Rows from block 4 of a small autoregressive pixel model, named by matrix and row number. Rows with one number belong to one neuron. Each number is 128 + 32 x the weight over its row's rms, rounded and kept within 0 to 255. All counts start at 0. After the name is the row's rms in percent of the matrix's.
After each neuron's rows are labels from the 100 images, of 14976, where the neuron reaches its highest value: "strongest on" is what is common among them. Only what is clearly more common there than usual is listed. The data: stained colorectal tissue patches (NCT-CRC-HE-100K).
# fc1: MLP up (model.blocks.4.mlp.fc1.weight, 1152x192), inputs 0-95
# fc2: MLP down (model.blocks.4.mlp.fc2.weight, 192x1152, transposed), outputs 0-95

fc1.567 104 [ 60 186  83 134 148 155 160 101 137 150  99 143 102 118 158 146 145 131 140 128  84 167 148 100 132 127  90  95 149 123 182 103  71 144 122 132 130 172 114 177  91  99 113 124 124 106 142 109  92 112 126 101 106 125 127 104 104 128 100 178 121 112  86 102  79 125 109 137 104  76 142 171 123 174 155 128 149 102 170  94 111 121 111 113  90 152 142 133 149 126 122 141 153 141  89  74]
fc2.567 105 [168 128 180 137 121  91 125 173 153 146 157  87 129 105 147  57 145 176 127 152 149 152  81 162  65 116  63 138 122 143 137 178 188 144 118 134  89 124 124 126  91 143  81 156 167 104 142 130 168  91  92 147 136  97  95 102 147 142 152 153 140 140 155 143 154 118 160 152 121 164  93 141 167 132  84 142  87 117 179 147 178 120 116  53 189 140 122 114 112 170 120 122 150 120 133 129]
strongest on: tissue: debris

fc1.225 119 [151 143 196 119 148 145 110 108 165 178 136  77  78 152 148 115 123 120 103 135 145 109 127  97 189 110 104 114  96  93 127 145 115 112 118  95 112 161  93 138 176  98  81 124 104 173 118 135 102  71 121 192  34 117 102 107  96 164  90 145 104  79 141 123 101 134  95 114  79 128 106  89 170  72 169 125 126  81  63 109 104  85 130 143 142 117 138 198 114 130 147 110 165 185 105 138]
fc2.225 131 [126 112  54 119  95  81 162 108 104 120  96 129 109  58 101 132 125  52 105 114 131  53 122  88 141 121 129 115 144 105 181 172 122 147 118  93 101 125  92  94 129 119 223 117 135  72 167  60 108  98 138 112 200 127 126 153 153 104 127 108 106 111 132 136 108 139 102  58 128 163 163 178 161 132  90 179 105 196 177 114 202 108 150 142 111  97 133 114 147 131 132 101 112  94 136 104]
strongest on: tissue: smooth muscle

fc1.665 103 [ 90 166 124 140 109 133  91 130 101 145  91 133 124  81 111  97 128 139  91 118 125 130 111  81 125 104  87 109 157 121 155 197 101 109 129 138 140 177 124 158 115  74 114 103  79 144 132 160  91 112 148  81  84 100 163 112  81 209 100  97  90 129 114 112  61 121 141 128 115 152 147 183 134 180 151 147 160 102 162 118 177 148 130 193 101  85 107 163 157  88 121 130 118 133 147 157]
fc2.665 108 [133  53 129 111  70 125 109 142 125 127 136 100 152 189 130 104 132 127 124 167 152 117 178 115 153 100  99 158  87 108 141 194 148 139 118 166 124 157 183 167 112 125 144 168 130 116 121  63 154 132  26 184 151  80  60 155 102 136 125 126 107 183 147 171 132 120 158 146 142 155 103 154 148 106  92 142 109 118 135 156 100  55 150 126 110 163 129  77 164 164 139 118 131 126 125 157]
strongest on: tissue: debris

fc1.440 111 [111 113  54 117 144 129 129  68 123 158 128 171 152 125 127 129 169 150 173 150  81 113  76  89 107 102 124  85 135 161 131 120 109 138 145 164  93 107 150  83  61 124  74 125 146 108 140 170   1 145 109 160 139  86 100 137 124 108  53 130  61 159 159 128 158 130 134 117 122  84 136 129 170 104  97 150  94 112 121 140 166 140 118 110 117 102 131 159 159 154 170 107 117  59  91 108]
fc2.440 109 [134 153 126 145 220 120 109 162 115 134 148  76 125 122 135 103  94 142  82 131 154 104 101 170  78 162  73 150 118 123 142 157 126 115 146  73 139 118 186 117 130 113 176 137 129 143 110  94 136 176 156 113 139 145 104 134 176 132 121 125 135 125  96 166 111  96 126 150 143 155  66 136  83 140 132 105  68 185 126 130  79 176 128 148 140  68 148 149 156 168  61 106  93 166 136  77]
strongest on: tissue: adipose tissue

fc1.718 106 [ 81 141  84 122 113 117 157 121 124 179 148 133 146 153 117 186 102 106 220 103 110  74 100 110 137  79 112  56 147 136 127 103 125 124  99 119 159 165 162 166  99 113  90  90  90 129  79 141  91 151 121  84 125 148 100 159 125 102 105 145 127 131 131 111 154 129  89 146 149 109 159 143 176 181 134  44 109 166 168  58 135  90 111 133 105  91 120 102 155 109 210 174  76 120 114  94]
fc2.718 076 [107 151 137 105  80  71  53 128 130 113 144  89 147 193  95 118 100 121 123 117  71 108 157 122 181  95  74 126 126  99  84 151 163 138 143 118 188 133 133 135 154 115 125 205 134 163 146 124 163 105 180 107 100 123 168 139  91 134 164 100 134 189 139 110 125 115 137 187 158 111  89 145 115  29  43 104 147 131 101 147  96 117 146 111 107  93 124 116 172 168 124  62 119 132 133 157]
strongest on: tissue: debris; tissue: smooth muscle

fc1.356 116 [ 85 150 189 164 130 125 155 112 174 120 107 103 104 117 110 145 124 139 185 114 124  68 179  88  79 124  59 114 150 116 140 157 135 108 119 109 161 199 129 105 106 148  90  78 102 127 109 202 119 134 141 152  81 140  61 152 122 130 143 150 113  99 121 152 119 153 126 117 136 101 147 130 167 169 202 102 136  88  94 129 117 174 130 163 159 174 159 187 111 137 108 169 105 144  98 114]
fc2.356 140 [145 135 145 131  84 142 128 122 141 137 118 128 117 112  54 107 148 161  71 125  97 182 121 104 209 178 139 135  54 111 120 143 117 159 120 116 143 136 127 118 118 130 133 163 111 145 133  89  83 105 146  99 185 121 115 107 150 132 124 124 146 174 130  91 151 143 157 133 122 177  87 110 143  98  73 179 123 176 132 170 107 145 171  78 171 103 107 119 145 133 155 123 215 156 144 107]
strongest on: tissue: mucus

fc1.364 106 [139 152 133 130  94 103 104 124 183 125 167 105  46 231 118 119  71 117 180 149 132 154 161 134 160 107  99 125 156  82 131 168 110 135 140 162 126 130  89 133 114 140 126 113 110 142 123 104 112 128 149 166  35 132  93 116 133 165 106 136 105 118 124 132  98 102  57  93 103  94  94 101 155 173 181 150 107 187 169 119 103 128 130 153 127  89 118 172  87 166 161 136 136 132  98 114]
fc2.364 099 [173 105  98 143 112 158 134 120 118 158 122 147 115 154 133  60 129 132 156 134 129 125 100 121 105 126 170 113 139 132 103 114  99 125 101  23 122  99 138  96 124 142 185 152 127 132 192  54  22 166  96  52 128  96 121 144  88 110 111 122 137 158 103  99 146 173  89 155 117 125 120 122  92 161  67 136  92 123  83 117 169 100 115 123  79 109 125 132 116 121 169  94 155 104 132 151]
strongest on: tissue: cancer-associated stroma; tissue: smooth muscle

fc1.160 101 [ 91 115  95 153 160 157 123 127 194 153 124 121  63 147 120  88 128 114 157 104 122  76 137 136 129 101 100 103 200 137 141 118 112 149 123 151 146 129 152 152 139 142 131 101 137 128 144 151 124 111 115 127 154  63 192 125 110 142 135 129 112 130 108 139 160 154 140 121 104 108  96 115 144 181 146 173 173 103  99 142 148  89 136 128  98 152  96  99 103 164  83 118 201 116 122 104]
fc2.160 125 [138 153 168 100 103  89 145 116 139 135 132 160 112 149 128 147 162 101  70  83  73 130  96 120  90 160 129 142 140 112 137 185 141 112 128 143  93 112  90 148 160 118 153 173 103 110 116 141 144 159 184  80 140 164 123 100  95 121 128 131 130 110  81 136 117 171 159  93 117 124 206 204  79  96 126 242  69 117 173 151 109 144 113 144 120  83 111 104  83 105 132  75 104 182 100  75]
strongest on: tissue: mucus; tissue: normal colon mucosa

fc1.149 117 [ 87  62  74 117 139 126  66 139 115 154 126 116 101 172 139  70 210 155 145 138 119  95 105 143 172 107 159 108 165  86 123 170 105 133  99 152  70 131 129 169 116 150 112  66 105  58 121 162 140 145  96 100  95 112  99 100 161 111 129 145  96 128 162 139 149 112  95 128  93  52  87 111 135  90 169 112 135 141 137  50 181  57 107 116 106 117 116 113  85 112  97  67 123 119 124 147]
fc2.149 122 [100 108 103 138 144 117 149 145 170  85 170  90 168 100 130 109 120 116 162 130 142 161 122 155 120 130  79 147  84 147 163 181 132 139 106 156 106 119 112  97  79 152  88 122 145 113 131 134  98 151 126 128 105 111 156 104 183  72 140 108  98 122 174 169 161  94 129 161 123 123 143 176  99  76 159 157 207 106 158 137 171  97 100 117 133  78 155 100  65 106 119 182 115  96 150 144]
strongest on: tissue: cancer-associated stroma

fc1.566 107 [162 132  76 147  84 148 118 123 167 173 126 176  98  85 111 149 175 177 114 109 107 119 134 105 123  44  97 106 136 111 132 180 136 130 132 163 118 164 140 160 132 124  92 163 124  99  97 123  31 115 130  98  93 132  50 133  71 213 129 127  99  76 118 132  84 127  95 165  96  94 165 211 153 152 129 154 134 151 154 133 123 121 139 168  94 116 135 172 146 120 161 157 121 127 113 145]
fc2.566 105 [126 111 136 115 124 127 103 144  84  96 115 113 124 125 124 135 146 146  87 147 145  96 168 141 136 117  99 119 155 101 145 100  87 126 136  46 121 130 139 115 136 147 181 120 132 168 172 126 209 142 117 188 178  93 134 160 136 146 139  97 133 201 141 138 162  94 145 157 113 202 105 125  66  81 162 146 127 179  96  93  81 146 123 106 144 109 103  42  92 129 126 146 124  61 131 142]
strongest on: tissue: cancer-associated stroma

fc1.659 124 [140  31 138 170 144 108 129  95 189 154 121  95 102 119 104 144 114 182 147 125  82 117 173 103 135 146 134  70 135 105 103 160 147 122 112 165 166 208 139 158 135 120 143 145 133  37  82 136  90  91 138  99 156 146  98 146 149 130 137 136 122  96  90  84 135 128 114 104 158  74  69 163 133 131 104 139 119 128 157 111  99 103 149 124 119  98 212 164 150 116 102  92  23 160 119 109]
fc2.659 140 [118 133 137 157  92 136 210  87 107 106  85 104 131  97  65  77 125 135  95 132 142 125 141  86 152 121 143 145  54 110 136 136 179 120  96 119 208 116  67 139 117 109 129 152 126 121 113  84 123 147 167  82 153 149 156 122 105  71 136 155 147 141 104 142 190  77 175  68 141 150 169  90 142  86 136 167 148 183 117 154 144 132 123 130 169 109 149 123 162 135 127 122 126 158 152  82]
strongest on: tissue: tumour epithelium

fc1.193 113 [ 83 116 152 145 148 146 153 169 126 159 106 133 159 173 115  93 181 151 102  94 127  69 149 134 123 117  82 114 140 152 123 155  73 118  97 139 125 158 156 101 134 109  47 130 110 143  79 161  17 109 144 181 143 124 171 164  98 166  95 128 156 137 147 107 100 171 135 145 148 100 155  64 149 172 110  98 186 123 103 103 130 135 139 141 130 166 107 176 157 172 134 153 109 215 150  87]
fc2.193 157 [ 83 104 176 140 191 109  58 121 135 125 107 117 169  62 115  29  85 104 110 131 122 162 133  95 176  99 113  93 118  92  61  85 173 117 101 102 142  64 119 115 187 130 138  96 111 105 164 143  81 178 107 166 134 147 134 137 150 130 151 121  95 159 133 135 147  98 161 154 129 122 122 124  88 175 158 173  92 153  65 107  93 142 114 112  88 134 121  83 126 129 223  19  76  87 176 127]
strongest on: tissue: normal colon mucosa

fc1.371 119 [138 103  83 136 101 186 134 107 153 148 109 149 137 145 139 144 173 168 194 143  87  94 130 120 125 174 106 113 170 132 125 177 143 142 116 148 119 113 126 115 123 139  95 119 135 159 149 130 144 173 142 125 109 137  78 158 147 119 120 125 109 105 157 117 128 137  72 134 154 138 139 184 108 211 130  65  73 152 145 121 186 123 160 149 100  91 136  81  77 186 192  92 112 107  83 109]
fc2.371 105 [142  96  93 142  76 150 124 142 157 116 132  79 129 112 112 154 153 123 130  99 104 160 112 192  94 200 121 140 113 144 120 145 130 136 168 177 148 129  94  78 103 148 134 102 143 142 114 138  91 140 137 188  74 134 106 145  66 143 127 114 135  93 173 118  85 144 165 140 148 128  58 138 123  73 130 138 141  71 110 121 133 162  97 124 157 133 139 174  91 201  83 172 137 175 183 139]
strongest on: tissue: tumour epithelium; tissue: smooth muscle

fc1.323 095 [136 146 158 132  70 136  50 137 103 109 155 163 123 190 145 143 163 120 106 156  91 113 188  67 155  71  68  72 110 110 139 120 108 112 109 196 116 128 122 101 117 178 119 150 135 167  79 156 114  96 104 190  89 124  83 140 125 129 102 156 124 165 147 148 120 133  77 160 132  50 145 103 188 168 118 156  67 122 127 102 158  90 169 121 135  75 135 130 145 145 204  91  73 150 103 117]
fc2.323 090 [112  63  73 115 150  81 146 111 139 118 139 159 160 122 143  89  92 154  79 147 122 127 125 130 106 118 140 156 129 109 173  98 189 116 154 192 124 141  87 122 131 132  63 186 161 129 103 136 147 138 102  79  94  99 208  71 122 121 125 139 174 138  80 106 139 160 152 135 100 145  67 152 101  91 124  75 157  84 121 157 120 142 126 138 151 115  91 137 110 138  62 106 170 203 111  85]
strongest on: tissue: mucus

fc1.687 119 [ 98 167 136  90  82 158  59 165 126 135 112  82 125 178 161 183 109 103 113 133 114 114 158 121 146 151  31 132 141 136 102 133 128 132 115 114 112 104 101 108 154 170 119  82  85 122 139 139 150  88  98 182  77 157  28 123  87 177 159 128 168 117  96 153 109 103  82 168 127 106  58 191  98 174 117  99 123 123 106 137  32  83 139 103 106 101 154 173  96 128 103 115  88 208  81 137]
fc2.687 126 [157 132 160 159 229  84 156 177 142 131 120 141 163  28 115 104  98 205  64 109 123 105 108  97  97 132 148 110  74 143 125 162 141 101 114 163 118 178 142 174 129 167  95 156 158  81  98 150 148 158 132 132 168 171 138 107 137 121 177 143 146  94 113 161 109 159 185 105  90 163  94 159 129  83 137 157  74 177 140 113  88 185 124 139 185 157 133 130 141 110  72 159 108 100 107 140]
strongest on: tissue: lymphocytes

fc1.375 107 [124 170 109 111 145 146 103 125 152 135 125 109  83 184 123 100 139 110 165 111 106  96 133 140 137 115  87 138 153  96 120 205  55 114 185 148  81 121 111 130 100 219  87 121 103 177 138 148  93 105 152 149  35 132 125 151 141 107  86 128 138  66 148 175 118 118  96 144 101  72 136 143 143 141 167 175 168  86 102 115 101 146 130 157 145 127 126 177 112 171  94 112 153 202 181 130]
fc2.375 119 [174 151 163 124 108 136  79 112 170 111 130  86  46 141  99 145 177  73 108 135  83  41 111  99 127 148 131 127  91  55 147 115 161 196  96 101  99 160 137 143 119 154 153 149 134 172  85 116  79 159 117 135 155 140 153 129  99 120 122  84 116 129  77 138 117 171  90 125 135 127 129 159 127 116  89 165  93 183 123  98 139 155 116 160 110  74 121 117 106  16 106 159  89 114 101 116]
strongest on: tissue: cancer-associated stroma

fc1.720 091 [128 124  36 130 142 113 136 140 147 144  94 138 117  87 134 145 145  89 167  96  72 152 134  85 135 132 112 110 137 136 117 141 130 121 118 148 167 166 133 164  75 147 134 121 140 169 124  92  74 137 129 121  85 115 136 133 141 185  81 109 110 136 106  81 120 187  96 139 150  96 145 169 164 168 135 165 105 121 151 130 170  90 127 141 134  77  94 163 130 166 126 107  59 171 113  79]
fc2.720 100 [105 107 111 126 139 122 132 156 142 125 147 125 152 144 133 139 146  69 172 114 140 116 135 167 143 113 117 147  97 145  62 138 137 137 116 128 151 141 100  19 172 156 123  68 132 177 163  92 222 165  99 162  86 130 151 156 101 160 110 129 140 156 189 103 129 191 108 150 143 139 106 132 128  83 127 118 151 107  63 144 145 131 133 117 111 129 118 137 124 160 117 180 152  89 166  95]
strongest on: tissue: mucus; tissue: cancer-associated stroma

fc1.117 082 [ 63  98 144 137  95 110 155 160 123 143 108 103 110 101 123 185 135 156 168 107 145 149 162 104 129 100 132 118 148 146  97 107  86 120 150 192 111 109 137 118 139 111 136 123 148  75 139 173 136 114 153  73 193 143 149 122  60 166 101 113 113 156 108  96 157 192  62 126 159 133 116 125  91 206  78 123 163  72 153 145 171 151 155 114  92 121 141 102 142 148 131  84  54 186  87  88]
fc2.117 058 [104 182 209 112 150 116  93 134 157  90 122 214 146 102 105  43 105 128 155  94  82  77 106 153 161 130 146 116 116  54 164 114 122 146 122 157 105 160 147  58 143 113  98 169 122 130 157 136 140 139 148 176 102  86 150 119 160 150 120 135 130 122 127 139 156 151 122 121 113 123 188 127 136 125 161 120 133 155 112 157 155 147 141 147 149 116 109 167 103 112 100 126 192 119  85 130]
strongest on: tissue: adipose tissue

fc1.451 083 [164 104 152  71 114 129 114 147 159 137 107 111 104 163 167 153 116  99 151 211 101  89 111 103 150 164  89 131 121 177 191 208 169  86 133  91 126 156 116 104 112 175  71 158 148 123 106 104  69  85  66 126 139 109  77  78 119 168 125 182 113  93  57 123 138  91 139 163 143 171  72 169  93  99 100 135  92 142  88 143 109  90  93  96 113 115 108 105 135 150 162 112  94  96 141 101]
fc2.451 091 [ 79 137  31 138 154  69 105 111 159 117 144 107 116  84 122  94 188 114 144 151 181 160  93 143  87 123 151 133 115 113 132 112 113 181 122 120 118  98 130 144  65 111  98  94 199  77 135 168  92 120 128 113 150 153 126 104 143 104 128 131 129  89 161 114 190  59 145 129 133 121 133  92 119  41 158 117 136  89 137  96 176 107  86 120 181  85 148 202 123 138 101 119 108  83 182 110]
strongest on: tissue: lymphocytes

fc1.237 103 [119  99 141 100  85 161  72 159 215 166 221  94 117 142 141  89 124 151 168 164 100  51 169 107 140 133  87 143 187 124 155 208 136 125 114 102 135 196 134 142 127 131  79 135 129 132 137 178 139 100 100 172 146  71 118  92 129 183 102 152 152 113 128 118 124 171 115 175  64 114  90 140 159 147 129 101 102 138 121 107 128 117 140 130 118 124 113 163 112 136 167 112 163  94 143  67]
fc2.237 099 [179 106 209 102 137 158  76 133 115 156 132  94 129 205 122 130 180 145 174 148  62  64 190 123 126 127 179 121 122 113 115 118 119 129 162 117 132 155 153 151 182 105  86 113  93 140 156 153 117 174 111 127 118 170 125 111 163 135  62 120 139 103 146 141  77 113  52 189 131 130  92 151 119 187 152  70 103 148 156  67  72 133 173 149  75 152 121 156  79 111 201 162 149 132 126 111]
strongest on: tissue: mucus; tissue: cancer-associated stroma

fc1.186 073 [128  82  60 161 153 118 178 136 120 156  71  99  65  98 100 138 102 107 166 163  94  55 137 144 143  91 111 147  83 112 118 153 161 144  94 183 107 151 133 128 131 119 116 132 115 141 140 148  55  93 115 117  86 161  84 134 203 121 146 140 117  84 128  83  93 174 102 106 104  91  96 137 109 130 167  84 168 112 111 133 194 142 102 107  88 102 149 184  95 199  83  65 127 104  53 141]
fc2.186 058 [167 131  89 159  65 112 119 120 135  91  87 154 148  31 114 161 139 103  82 134 141 129 124  97 105 207 116 142 185 100 187  79 142 127 104 136 127 129 136  91  93 132 142 147 126 125 106  58 124 104 167 104 134 182  82 182  67 107 140 142 210 111  86 122 127 157 152 109 127  93 144 120 121 110  79 175  99 153  84 117  92 147 115 138  88 115 127 100 108 141 162 146 128 149 100 113]
strongest on: tissue: adipose tissue; tissue: mucus

fc1.221 100 [154  86  91  83  93 123  69 133 180 119 144  85 112 206 150 187  83  94 147 156 126  90 159 124 173 113 106 142 116 150 127  75 104 107 139  88 103 145 107 141 102 154 107 154 113 106 172 163 137 116 115 104  81 169  34  97 118 125 116 143 142  71 108 160 122 125 117 122 123 151  61 150 107 195 109  89 131 108  87 101  58 176 131 154 119 130 142 181 133 120 169  71 148 162 119 141]
fc2.221 100 [191 161 206 134 204 104 122 177 110 159 149 124 131 122 110 172 124 117  96 118 130 104 160 126  82 115 145  93 126 106 121 162  96 134 118 191  90 159 144 222 109 152 101 141 124 114 123 146 100 175 105  79 145 160 139 132 128 171 161 141 119 118 115 166 133 132 168 108  92 126 103 181 122 145 152 197 137 121 177 137  70 148 147 126 145 164 128 136 123 162   0 143 117 111  95 142]
strongest on: tissue: smooth muscle

fc1.550 089 [125  94 161  81  71 177 104 137 101 143 115 114  94  86 144 169 172 141 130 127 155 184 130 126 148  91 102 141  81 111 135 184 129 118 150 175 125 135 131 117 146 129 179 142 142 162 146 126 142  80  93 144 145 148 102 154 119 188  96 152 108 104 148 152 115 158 133 191  99 123 160 160 104 157  94 111 135 117 107  64 157 136 117 140 179 155 123 144 149 178 159  49  58 158 190  71]
fc2.550 072 [122 179 183 118 106  56 145 126 129  73 146  96 113  79 114  89 130 123 146  96 119  73 150 141 122 124 118 156  79  95 151 126 133 139 116 108 122 173 110 181 103 116 166 148 129  93 131 119 148 101 149 130 185  96 208 119 132 120 135  94 139 115 114 157  68 119 174 169 133 122 194 152 157  73 161  76 169 175 163 107  56 121 142 134 156 145 114 111 157 117 139 122 151 136  29 124]
strongest on: tissue: cancer-associated stroma; tissue: mucus

fc1.366 092 [ 70  97 147 125 119 173 144 109 150 126 149 158 124 105 166 121 210 130 131 128 131  44 158 122 138  81 115 147 128 188 151 119 118 137 123 184 141 108  94 174 106 132 101 129 104  30 142 177 144  66 132 155 199  98 195 134  98 109 139 110 130 135 131 171 123 113  64 147  92  77 154 139 144 149 126 131 156 142  88 119 115 115 113 155 124  95 149 111 149  77 110 129 205 132 111  55]
fc2.366 066 [ 91 139  92 107 206 141 131 143  89 125 128 116 140 192 117  67 124 129 175 136 119 190 118 109  36 180 122 132 108 149 121 137  72 132 125 122 140  87 101  83 144 123 129  99 127 147 146 190 129 106 136 108  61 145  65 122 138 124 113 169 136 170 122 126 142 115 180 171 108 134 138 136 107 179 126 120  92 112 128 194 127 145 113 104 133 135 135 129 103  93 133 148  60 155 142 163]
strongest on: tissue: normal colon mucosa

fc1.231 141 [ 85  91 101 108 140 121 123 103 182 169 127  80  55 118 154 123  87 134 104 132 133  97 119 113 110 146 111 144 129 159 171 246 125  90 151 121 107 124  67 120 121 126 135 110  83  78 152 129 104 107 121 173 146 112  71 160 103 168 127 160  91  79  93 124 107 170 135 162 121 164  32 172 151 114 159 104  78 120  95 142 126 108 145 179 113 151 187 208 121 191 142 107 156 205  97  42]
fc2.231 154 [113 165 146  93 152  27 118 113 166 107 113 115 154  84 111  19 114 126 167  94 105  61 132 107 131 201 115 126 115 102 148 172 149 104  77  83 113 147 105  72 176 117 137 116 118  94 120 138 121 122 153 159  57 122 116 140 174 147 182 160 178 102  72 136 102 149 114 151 114 175 142  84 146  77 122 124 135 175 109 160 108 127 118 156 138 148 172 129 148 137 113 139 185  95  52 129]
strongest on: tissue: lymphocytes

fc1.251 038 [ 62 140 121 113 133 145 125 114 131 144 160 174 131 117  65 130 133 147 179 105 105 154 107 145 141 135  93 100  87 158 132 144 125  73 133  99 149  98  80 108 177 150  97 105 176  84 127 112 157 153 151 114  85 141 164 160 133 169  88 164 142 117 134 188 165  99 160 135 190 104 174 140 172 120  57 131 184 136 185 149 130 108 167 149 149 141  91 165 150 155 145 122 138 139 108  87]
fc2.251 020 [156  95  98 141 165  92 123 136 129 150 150 113 128 110 128 137 143 103  79 125  69  95 132 113  44 148 113 146 148 149 140  90  67 122 100  79 105 189  84 129 136 142  68 121 137 206 105 175 143 142 167 143 130 180 155 124 111  94 161 169 128 118 164 174 113 123 173 190 129  83 178 144 151 126 111 138 141 149 154 125 116 115 113 133 181 102  73 118 179 149  81 107  71 153 181  43]
strongest on: tissue: mucus; tissue: normal colon mucosa

fc1.313 106 [117 124 135 143 140 207 153  93 142 144 155 100 134 137 142 181 121  99 214 137 129 137 183 128 167 116  93 122 119 146  92 186 169 140 149 167 135 131 130 104  93 126 119 135 123 128 151 148  71  92  98 192 121 134 107 127 102 173  61 148 145 127 146 123 114 128 106 135  84 114  88 149 164 119 153 153 148 129  88 190 128  78 110 165 119 116 165 156 148 155 146 148 130 190 152 134]
fc2.313 118 [183 130 164 145 110 169 190  87  91 110 168 149 128 147  75 147  76 128 111 117  86 124 166  66 145 149 152 118 110 105 142 132 170 125 136 143 200 140 120  92 108  66 118 203 125 126  42 131 131  86 147 152 141 123 109 140 159 112 112 129 167 174 100 112  89 149 157 145 171 127 149 136 149 144 123 146  80 104 173 232 123 106 151 128 122 114 162 116 195 110 148 159 108 174 110 129]
strongest on: tissue: tumour epithelium

fc1.345 102 [108 170 112  88 114 161 104 109 112 160 196 112  63 188 143 166 143  92 179 124 120 135 126 145 134  99 128 126 147 158 139 174 113 136 182 110  54 100 123 130 103 151 128 100 109 140 118 145 135 113 105 138 107 107  92 111 141 140 119 156  84 135 127 112  81 136  85 167  89 105 142 143 159 182 148 118 106  89 143 141 156 113 106 134  89  97 177 103 132 171 102 139  83 174 103 117]
fc2.345 090 [109 141 103 167 120 138 122 116 140 161 144 125 153 170 154 102 153  56 160 130 160  79 165 122 180 101 166  76 154 135 122 108 127  92 122 130 111 117 130 153 120 145 126  93 131 100 105 136 195 147  76 160 146  87 100 167  43 107 162 139 136 118 179 147  89 125  72 171 117 115 125 171 138 217 138 129 105 113 146 123  87  51 102 132  74  86 126 118 113  86 143  78  24  85 136  88]
strongest on: tissue: debris

fc1.507 094 [135 135 133 130 102 129 143 119 159 171 129 103 123 158 154 115 156 204 129 142 111  89 151 123 128 110 143  89 128 105 126  96 126 137 144 152 138 122 128 143 117 130 176 148 149 162  74 162  98 114 110  95 166 120 135  96  85 132 115 140 139 120 144 129 125 110 155 188 153  64 113 137 110 131  56 179 108  74 164 101  81 109 149  83 122 138 160 137 173  94 122 101  81 153 164 169]
fc2.507 104 [167 145  69 111 110  87  68 108 126  97 136 157 125 103 137 129 118 132  80 130 116 175  72  98 144 145 211 167 143 130 106 139  75 159 126 148 126  73 126 112 132 119 111 121  90 132 117 103 169 153 117 138 105 142 117 121 154 151 124 122 155  96 175 125 186 113 165 106  76  92 128 108 128  86 138 103 118  67 142 153 168 113 137 134 128 107 113  55 128 174 130 114 178 149 178 215]
strongest on: tissue: tumour epithelium; tissue: normal colon mucosa

fc1.508 096 [ 95 136 127 131  75 128 161 155 124 161 114 135 146 123 144 187  90 166 181 124  82  81 127 115 131 130  98 120 138 137 109 142  98 119 137 131 172 159 161 193 146 112 101 111 132 180 135 120  92 105 108 129 167 143 151 108 100 149 101 114 102 119  99 123 112 147 135 160 143  96 157 149 143 228 161  74  87  98 167  95 130 106 134  98 121 138 132 150 135 122 215 156  77 130 159 137]
fc2.508 079 [122 156 106 121  93 111 156 133 126 159 127 142 143 160 119 118 130 103 122 122 132 145 137 137 163 137 113 127 130  72 122 127 146 144 123 166 129 119 122  42 100  81 158 179 142  71 123  95 130  95 128  96  58 140  63 133 113 109 142 122 126 100  87 154 120 114 136  87 156 138  72 113 183  89  89 142 111 125 121 174 161 103 160 101  98 118 145 159 205 206 101  82 154  52  97 109]
strongest on: tissue: tumour epithelium

fc1.684 106 [139  82 105 113 109 110 143  97 116 111  94 131 153  69 133 148 188 131 119 101 130 144 153  60 139 125 137 121 116 124 151 138 150  97 143 109 150 137 132 172 133 144  95 136 103  56 112 110  51  88  79 113 176 113  45 149  33 107 125 114  89 149 102 119 136 196 169 165  93 116 113 157 156 173 104  59  72 146 127 146 131 111 139 144  98 103 149 168 141  80  77 122  67 169  57 110]
fc2.684 062 [142 179 135 172 116  76 171 146 106 142 109 108 132 116  89 122 119 115  66 102 118  99 185 146  87 128  72 152 125 114 107 112 148 145 143 107 158 137 103 154 183 100 149 179  84 140 179 195 112  93 137  72 160 165 132 189 162 177 157 103 172 123  90 108  71 108  97 190 160 137 138 106 138  86 122 136 176 107 131 127 127 180 144 149 133 127 127 126  87 150  88 101  74  30 142  92]
strongest on: tissue: adipose tissue

fc1.656 110 [128 110 125 121 148 185  96 194 167 125 132 142 112 126 101 140 164 216 116 123  57 168 164  94  80 141 134 129 159  93 155 145  67 137  96 166 179 153 125 136 132  69 161 152 129  76  97 128 139  98 160  64 150 150 156 125  80 112 157 149  93 150 103 145  90 108 133 114 145  73 124 136 118 184 123 175  55  93 149  89 164 161 174 104  73 154 161 141  95  92 113  67  44  95 100 129]
fc2.656 138 [162 123 145 102 177  84 177  84 172 129 107 159 201 134 109 182  47  83 118 113 146 143 127 147 198  72 142 146 107 131 107 145 225 106 128 107 178 126 151  81 113 105 106 114 134 136 122 109 142 175 115 147 135 133  84 171 128 175 127 127 151 178 144  94 157 171 149 160 141 122 139 140  94  90 134 117 134 132  66 175 141 128 131  98  81 134 192 163 202 153 139 129 164 165 117 121]
strongest on: tissue: tumour epithelium; tissue: adipose tissue

fc1.46 097 [138 136 100 107 144 112  41 134 128 139 109 110  87 192 106 132 147  95 135  93  90 170 150 128 181 108  70 114 193 152 125 176 102 143 117 198 126 121 134 161 130  94 125 122  93  76 159 159 124 125 132 179  73 141 112 154 177 182 123 147  96 136 110 146 101 160  81  90 118 139 107 100 151 115 145 150  98 135 135  58 193 107 141 158 112  87 108 143 119 175 152 122 174 140 145  66]
fc2.46 071 [116 168 176 146  75 189 107 154 135 110  84 204 109 121 136 186  70  97  86 106 135 125 121 131 138  85 142 167 164 145  89  88 152 108  98 142 152 119 114 117 157 118 156 105 129 155 138  89 115 144 176 126 136  91 146 111  89 115 145 119 152 169 109 117 146 137 166  95 137 108 118 120 113 113 125 136 147 120 133 170 119 115 117  94 117 144  77 157  97  70  63 112  89 144 195 144]
strongest on: tissue: cancer-associated stroma